Rows from block 3 of the text decoder, named by matrix and row number. Rows with one number belong to one attention dimension. Each number is 50 + 15 x the weight over its row's rms, rounded and kept within 0 to 99. All counts start at 0. After the name is the row's rms in percent of the matrix's.
# v: attention value (decoder.blocks.3.attn.v.weight, 320x320), inputs 107-213
# proj: attention output (decoder.blocks.3.attn.proj.weight, 320x320, transposed), outputs 107-213
v.10 102:51 57 54 58 62 44 32 75 54 36 44 66 46 35 27 54 36 45 63 19 51 46 65 40 54 36 66 54 33 61 42 71 35 50 55 53 39 48 28 68 34 50 64 42 48 51 68 42 32 57 35 68 09 42 73 48 47 42 57 35 32 73 38 29 41 46 34 59 58 53 59 78 45 70 32 31 61 40 53 53 67 45 40 65 55 25 46 41 51 34 52 44 50 43 52 68 38 45 49 57 62 53 54 53 45 37 26
proj.10 097:25 46 55 74 17 56 55 65 67 42 51 71 49 57 78 54 46 48 30 83 73 34 56 37 36 76 33 46 69 27 37 36 68 66 54 43 65 47 72 34 22 56 40 80 46 68 38 67 49 43 33 56 39 37 38 51 45 48 47 35 59 83 44 59 46 73 55 53 50 38 36 28 46 30 57 47 40 50 60 64 43 52 55 64 63 62 50 43 59 67 35 59 53 46 28 45 52 37 68 38 59 33 58 67 17 39 37
v.11 099:89 44 65 73 39 58 54 31 51 37 58 47 47 70 46 33 51 54 67 37 58 50 84 37 48 42 58 50 49 53 65 30 40 52 34 33 61 22 55 45 59 80 35 45 39 27 36 49 50 52 63 59 32 48 58 52 72 78 51 63 78 31 61 35 49 47 49 11 87 46 30 38 25 24 50 41 51 50 52 34 22 69 41 38 42 32 67 54 57 28 58 27 40 52 41 23 48 44 23 75 57 60 27 21 60 41 30
proj.11 098:49 53 58 42 71 66 50 59 68 07 46 43 64 44 47 75 58 47 30 62 40 52 49 41 58 51 60 35 43 47 57 57 54 41 43 49 40 54 57 48 66 47 56 66 73 57 51 56 58 54 65 43 33 53 46 33 39 69 29 47 51 79 28 71 09 33 52 49 36 52 64 45 65 52 53 64 36 56 69 34 35 45 60 58 49 45 31 36 51 66 42 44 70 49 70 56 39 52 53 35 24 30 56 52 60 57 69
v.12 090:37 49 60 34 46 39 64 59 35 63 36 37 60 25 50 37 47 51 43 58 29 73 45 53 67 11 44 23 47 35 30 88 64 49 55 82 34 65 57 65 39 36 57 61 26 27 31 44 52 51 44 23 58 78 44 36 34 59 68 36 33 59 55 63 44 41 25 40 52 67 47 54 45 25 62 40 57 49 48 26 54 75 58 30 43 56 42 48 33 50 66 34 60 61 23 64 30 55 47 55 30 80 22 64 22 36 57
proj.12 091:41 21 77 21 44 67 19 34 55 24 56 38 33 68 34 55 43 47 35 41 59 35 62 35 32 66 42 55 37 48 73 46 36 48 37 66 52 30 49 41 76 39 45 47 68 64 46 43 59 51 67 44 56 44 35 60 47 50 43 83 80 49 34 58 69 41 52 54 71 27 75 32 36 63 36 73 26 52 58 51 79 61 57 39 45 18 35 35 34 46 66 43 31 42 61 37 58 37 19 61 44 38 72 44 70 44 53
v.13 100:56 63 32 74 40 53 48 49 29 33 63 62 40 43 56 47 61 69 60 41 43 73 39 76 20 55 70 45 39 58 42 51 62 74 41 55 66 27 64 59 55 34 65 62 58 50 37 77 53 36 40 62 36 51 42 46 59 45 25 47 51 62 32 29 61 57 51 48 17 42 53 62 64 23 59 42 34 41 60 25 59 46 76 80 52 33 49 68 51 58 45 62 36 37 24 48 59 66 52 44 59 29 30 59 35 66 61
proj.13 102:66 26 40 62 39 68 53 32 43 74 25 61 51 41 58 46 37 63 63 52 40 63 65 47 58 81 31 64 41 66 48 60 36 36 39 36 37 53 38 66 49 90 42 58 53 39 63 45 75 62 48 40 49 38 61 53 85 31 56 18 36 46 55 47 57 58 61 66 50 46 18 45 72 83 39 45 61 69 47 53 22 69 78 61 65 64 48 40 61 32 39 35 44 34 62 45 12 47 44 31 54 61 62 54 44 23 51
v.14 101:54 43 50 82 58 57 55 34 75 68 43 55 29 39 47 28 67 41 24 45 52 80 45 58 43 47 41 26 54 65 53 46 25 67 48 43 68 46 36 30 55 42 54 44 44 24 41 97 53 51 48 53 36 55 44 56 49 53 44 43 50 61 20 39 55 09 62 53 41 60 39 48 43 40 40 34 70 27 76 33 55 72 30 52 25 72 52 61 30 14 55 21 24 36 57 32 34 45 62 45 59 28 53 58 51 41 55
proj.14 097:41 53 38 43 34 44 48 79 57 61 45 34 31 67 33 96 50 61 41 33 59 58 68 41 52 58 47 42 57 39 44 53 60 31 50 58 62 52 67 46 50 44 62 72 45 50 56 41 71 78 22 51 62 66 52 40 79 47 39 76 52 45 57 69 31 45 46 41 46 30 45 44 43 49 69 57 36 23 12 60 68 59 63 53 26 40 18 48 99 57 57 44 55 35 40 65 42 44 26 51 73 56 43 43 54 73 55
v.15 094:67 72 45 70 58 43 24 40 48 35 64 75 52 50 55 41 53 41 72 37 73 53 77 53 41 68 18 52 43 37 48 77 55 55 60 60 50 47 46 33 50 50 37 80 42 55 56 37 62 53 38 42 61 29 65 83 68 56 49 75 64 72 63 31 37 45 42 57 52 34 66 57 51 56 80 36 32 55 62 63 65 58 55 63 35 29 55 39 62 72 38 39 59 43 66 28 63 22 56 51 78 62 54 57 39 70 41
proj.15 090:39 72 48 45 22 46 26 65 47 54 42 49 64 38 33 61 55 65 57 40 19 34 66 59 66 63 71 40 61 69 70 48 34 42 34 61 41 72 46 72 57 59 92 43 35 60 66 50 55 25 33 64 57 38 88 29 53 40 40 39 37 37 63 56 44 49 48 44 42 46 21 50 56 45 49 50 72 59 46 61 51 41 36 55 59 63 63 48 36 45 42 83 59 66 68 44 16 49 43 34 67 48 50 56 37 37 62
v.16 097:29 62 41 50 28 65 65 52 48 47 54 42 30 66 50 68 66 69 37 62 46 71 27 57 42 54 61 33 49 35 37 65 67 27 56 33 63 46 58 39 26 73 61 53 53 76 77 76 42 34 51 59 52 49 61 46 69 69 69 52 36 55 32 45 50 37 29 33 30 31 55 40 86 46 72 29 54 59 63 50 76 43 75 51 33 37 61 57 62 45 30 60 61 36 47 40 52 49 33 62 24 74 49 20 39 60 67
proj.16 097:60 71 40 57 61 89 53 29 55 45 34 36 78 34 74 45 59 32 34 65 26 57 60 28 45 76 57 34 24 42 34 54 40 38 52 57 38 51 57 57 56 28 36 50 47 33 35 00 62 55 40 51 55 51 64 59 29 62 24 30 35 67 47 35 60 59 37 35 76 60 24 37 37 69 24 43 90 52 57 33 45 22 52 48 64 37 32 37 38 67 46 31 40 45 66 54 40 38 53 53 33 44 60 70 51 44 55