Rows from block 2 of the text decoder of a small encoder-decoder audio transcriber, named by matrix and row number. Rows with one number belong to one neuron. Each number is 128 + 32 x the weight over its row's rms, rounded and kept within 0 to 255. All counts start at 0. Numbers have three digits each. After the name is the row's rms in percent of the matrix's.
After each neuron's rows are labels from the 100 texts, of 14976, where the neuron reaches its highest value: "tokens" is the input token at the peak. Only what is clearly more common there than usual is listed. The data: read English sentences (LibriTTS-R). In brackets: how many of the 100.
# fc1: MLP up (decoder.blocks.2.mlp.fc1.weight, 640x320), inputs 0-159
# fc2: MLP down (decoder.blocks.2.mlp.fc2.weight, 320x640, transposed), outputs 0-159

fc1.635 090:104137104140080111094071145134108106147100146121123116160130104147161128120117143146087136141129163153100074163111152130082089156147096182139130090112148127104124104161153129085130152162159093086135181123165179185152077127129141152166160099127099147078104117166134166127154125066128139125192128175083148145174125119129090126146138123139096157111102104093134121097083197119135057131217100147138088126164085148130050180202114146106153191124158068130100087079073138180122119134126124
fc2.635 095:113156120099126121118090125120096082144183117089113087121108183085144072113130154208123097136131143158134120142104134149143076172060093133060142127096146122154136198147077119114109080140129136117139128098087157131146185167173091150178176133069111122169077125157140125142106172125079099078146086137140139129095096101188060139103182131174085165203123113100161151126172156150121100097165126157098135146138200149107214126159204121151108200129095155141209133131101108135095107153123097
tokens: "sat" (13); "far" (7); "way" (7)

fc1.352 103:155124122110171075124115161183146099157126156081131144148134149141137125130112134094110116192155125130146110145074096135118092157147142144128152122078112126071132128124064151137166134075191181086166163117144129161062106140114144152115155147102075125054209137130108112084169147108092086128149092065126141112057086133132127119068127177147121115136128118070118162113158126072092157134089132240113117153168136155150073141153156129130077134130168118144064087169159161119156118160108134
fc2.352 101:107167155178172138132133115110083126123088175113178139147105123112113196164094071133069139135034101168100147164170120122085114180091174109115202105129149138117135097149190119094100106108094085103115122129118118085118115097118121135159104151138113117146106091101092095120140133149159098170107034102120136128122097197109156092126103109059127070191063104148180157137108108146141089083103155045125089158107080116148162184169172201166144147100074094131103103090129139142129149147131146
tokens: "the" (27); "a" (18)

fc1.431 105:151107117136152165147159122128134166137142151079141120094145163133141106172149192096119166106132112111126084178138113079091130162116143120161195083164124111140138158091133119147083180110142173114172128097107089144140130122161155119094079149168104176061116151121164107064116126078104108161172153127136131133074145166140123106131122138136156109101114155146120108132174173112078113185074113161125130115168160084117152108119090143099137104100151120109066115098099156141197204112117119
fc2.431 113:151217151151145071078138056096094158152117148120146139148070101083130162127161112103140168102126134102114107171078107090134144131115163127127164158097158131166089118170155161171135110149202154106108123099158138135103068142099130083123099109219056149101124101056085168111141152109100138167108200155120140091176105192100172175123124152109121022108115086118103180171157117075149130113139175106125112145123088093172177150136098151114095123135124170102109120115152121126171082106093210
tokens: "the" (84)

fc1.524 089:187073146104173102146145106100162091149170141119128129178109141142161098165111134165116137145138110161178128097111165124189051127130136117146157148060138171101139130136096117137133069091135138187127190105107156132114202210162062093121144107097131106102127185160141127076104090121145101197146092116140093152118121153136079153151090153160146123081134153149172105070117165083172142143108161126151069138178111148083080149178157138107165083086194104194093079028118139110118181109114118
fc2.524 090:157150113129143149177121154150096047036123123138078134134077060128118136143086179112116150119135119156152100134178118173115107131088100156081163119147144143109105132125115103172130135102074207108108112152115116137112194143090189130076060155156158117137163093145140102094102159100141134169104136162046118167108079101068156129082142083157170120094113158116126201075106101154128119062157111132121158178142062114085163120197145138101143151164112107124151106137057088189095145047159140
tokens: "the" (37); "a" (20)

fc1.344 089:081079089102159155109145183123135170156067127129134110147087151128178105150096105122146124093174139090159089156162091151136157133158160098136167121151168081170116147080097127151090156142171136105105138114158111162097140127132114099155133146178182128158133138119190126126151139113090118164102115116149177130069065118151156121156159105135108166116164112153132212132140147168120061134094159087049121102164134107113130152098119096141136063157122114083115125124138115119137139125130192
fc2.344 089:168144204108149135076143127133134175123154148141092107113047158134121108118158155152163061072143115129073101119079127124098180115080151076096080119109173097140180138128131112077109185117143112203162141102098101107174097140131080100141190131137125149085080176106170142082114140142125136081109151115135091118135106065149187084162108116139219137161156132063109117156139139162103119135086131098126113160151131093139095134141112150131161152144129142091200161099071142152124174091138121
tokens: "the" (32); "very" (7)

fc1.127 105:122120102153184129145125109122114150162156176089152108138141160086113123140181166117143143107132148139126141110111111139177099143069105141158135175154089142179170112126119199116140099078146180113098111185148163151093066087091121162128106182171093105107131199146121162075160098167063148146109066111142153164108110122088074110088100164114129167170160171173149142146144121085175133089092207044110097096087136141116114149130071124116109107138126116063046107115148156091107116140065155
fc2.127 109:099181128133151097115106100120129140153161132147146085148122046154160059119158147155071171151112153114155165125087161118158089056091118116147159107143172116105080123133121087112162113145152076089137162151078118091138208086130099159211079172189127033097098112119139151084097158167090146064129096117111108114166136159129129101139088124102135157133086168133157135131121122127194140126098159134134151135054093149112123107156123094062077121156124157166148086099123136119164055176120183
tokens: "the" (67); "an" (7)

fc1.98 104:134082074162144112102105086194155162125069170120188123081218098151128038090161095107134116147118129101137097110160155191120156137112134115131078103135099147135118135115158107112117191074135122080148126180094115139189145077106108071143165143107087094171109146103119108100141135172185150084151097128120159111098169085164143108161086113121142083142128103109142160138089117129108193162109186175139104056177132138139110173181167183165154107133107164076064124151113092143106101197147072
fc2.98 101:157101125152166119129126098146107091158145165105032149115150113133063116152119123104180118095105145150096127123148087137113196168175153103147153135140140093161129110217108180099134134142125094131157075122110083125155104199139175120062084109162106179139132057049106143137133119171101141122159157181103123130118124125125158105076136123178093136160145102101123167141161104204138109185170114107103174124146076135155156099110134124133062183089143131109159092131106084153134104130073123
tokens: "sat" (8); "laughed" (7)

fc1.408 084:092122130129119122177103115144094117154154068128110133119152074170174141161116094190197154130098086147144154115114121105056096096138138127138120109126140091158149146104122190114103158123137098150138123139122112172120147119130149083144168119184141155082121110160125110100109180135139161154144184165117104168097101139139177089107132128127174092079143161147134123157111198155110179127126098071075139128136093141162088079000092128169090089141163141166089140113129101149141127090144124
fc2.408 078:136092099139124176091086135146141144146139111052146052138120136058134135183075130187136129141093191198136055141174119125054095141123095071162130109061067194184136126135166119090141166067182095134126105146135171146135138123096089107163139126122128177069095193111125078109161125136136185050125097071101171096100123090099159123131132144068161114143103148124193141147128131113118145142153100145097187154074070105098131132103108160134060117104141108086095157116134146093127134125124119
tokens: "the" (52); "a" (11)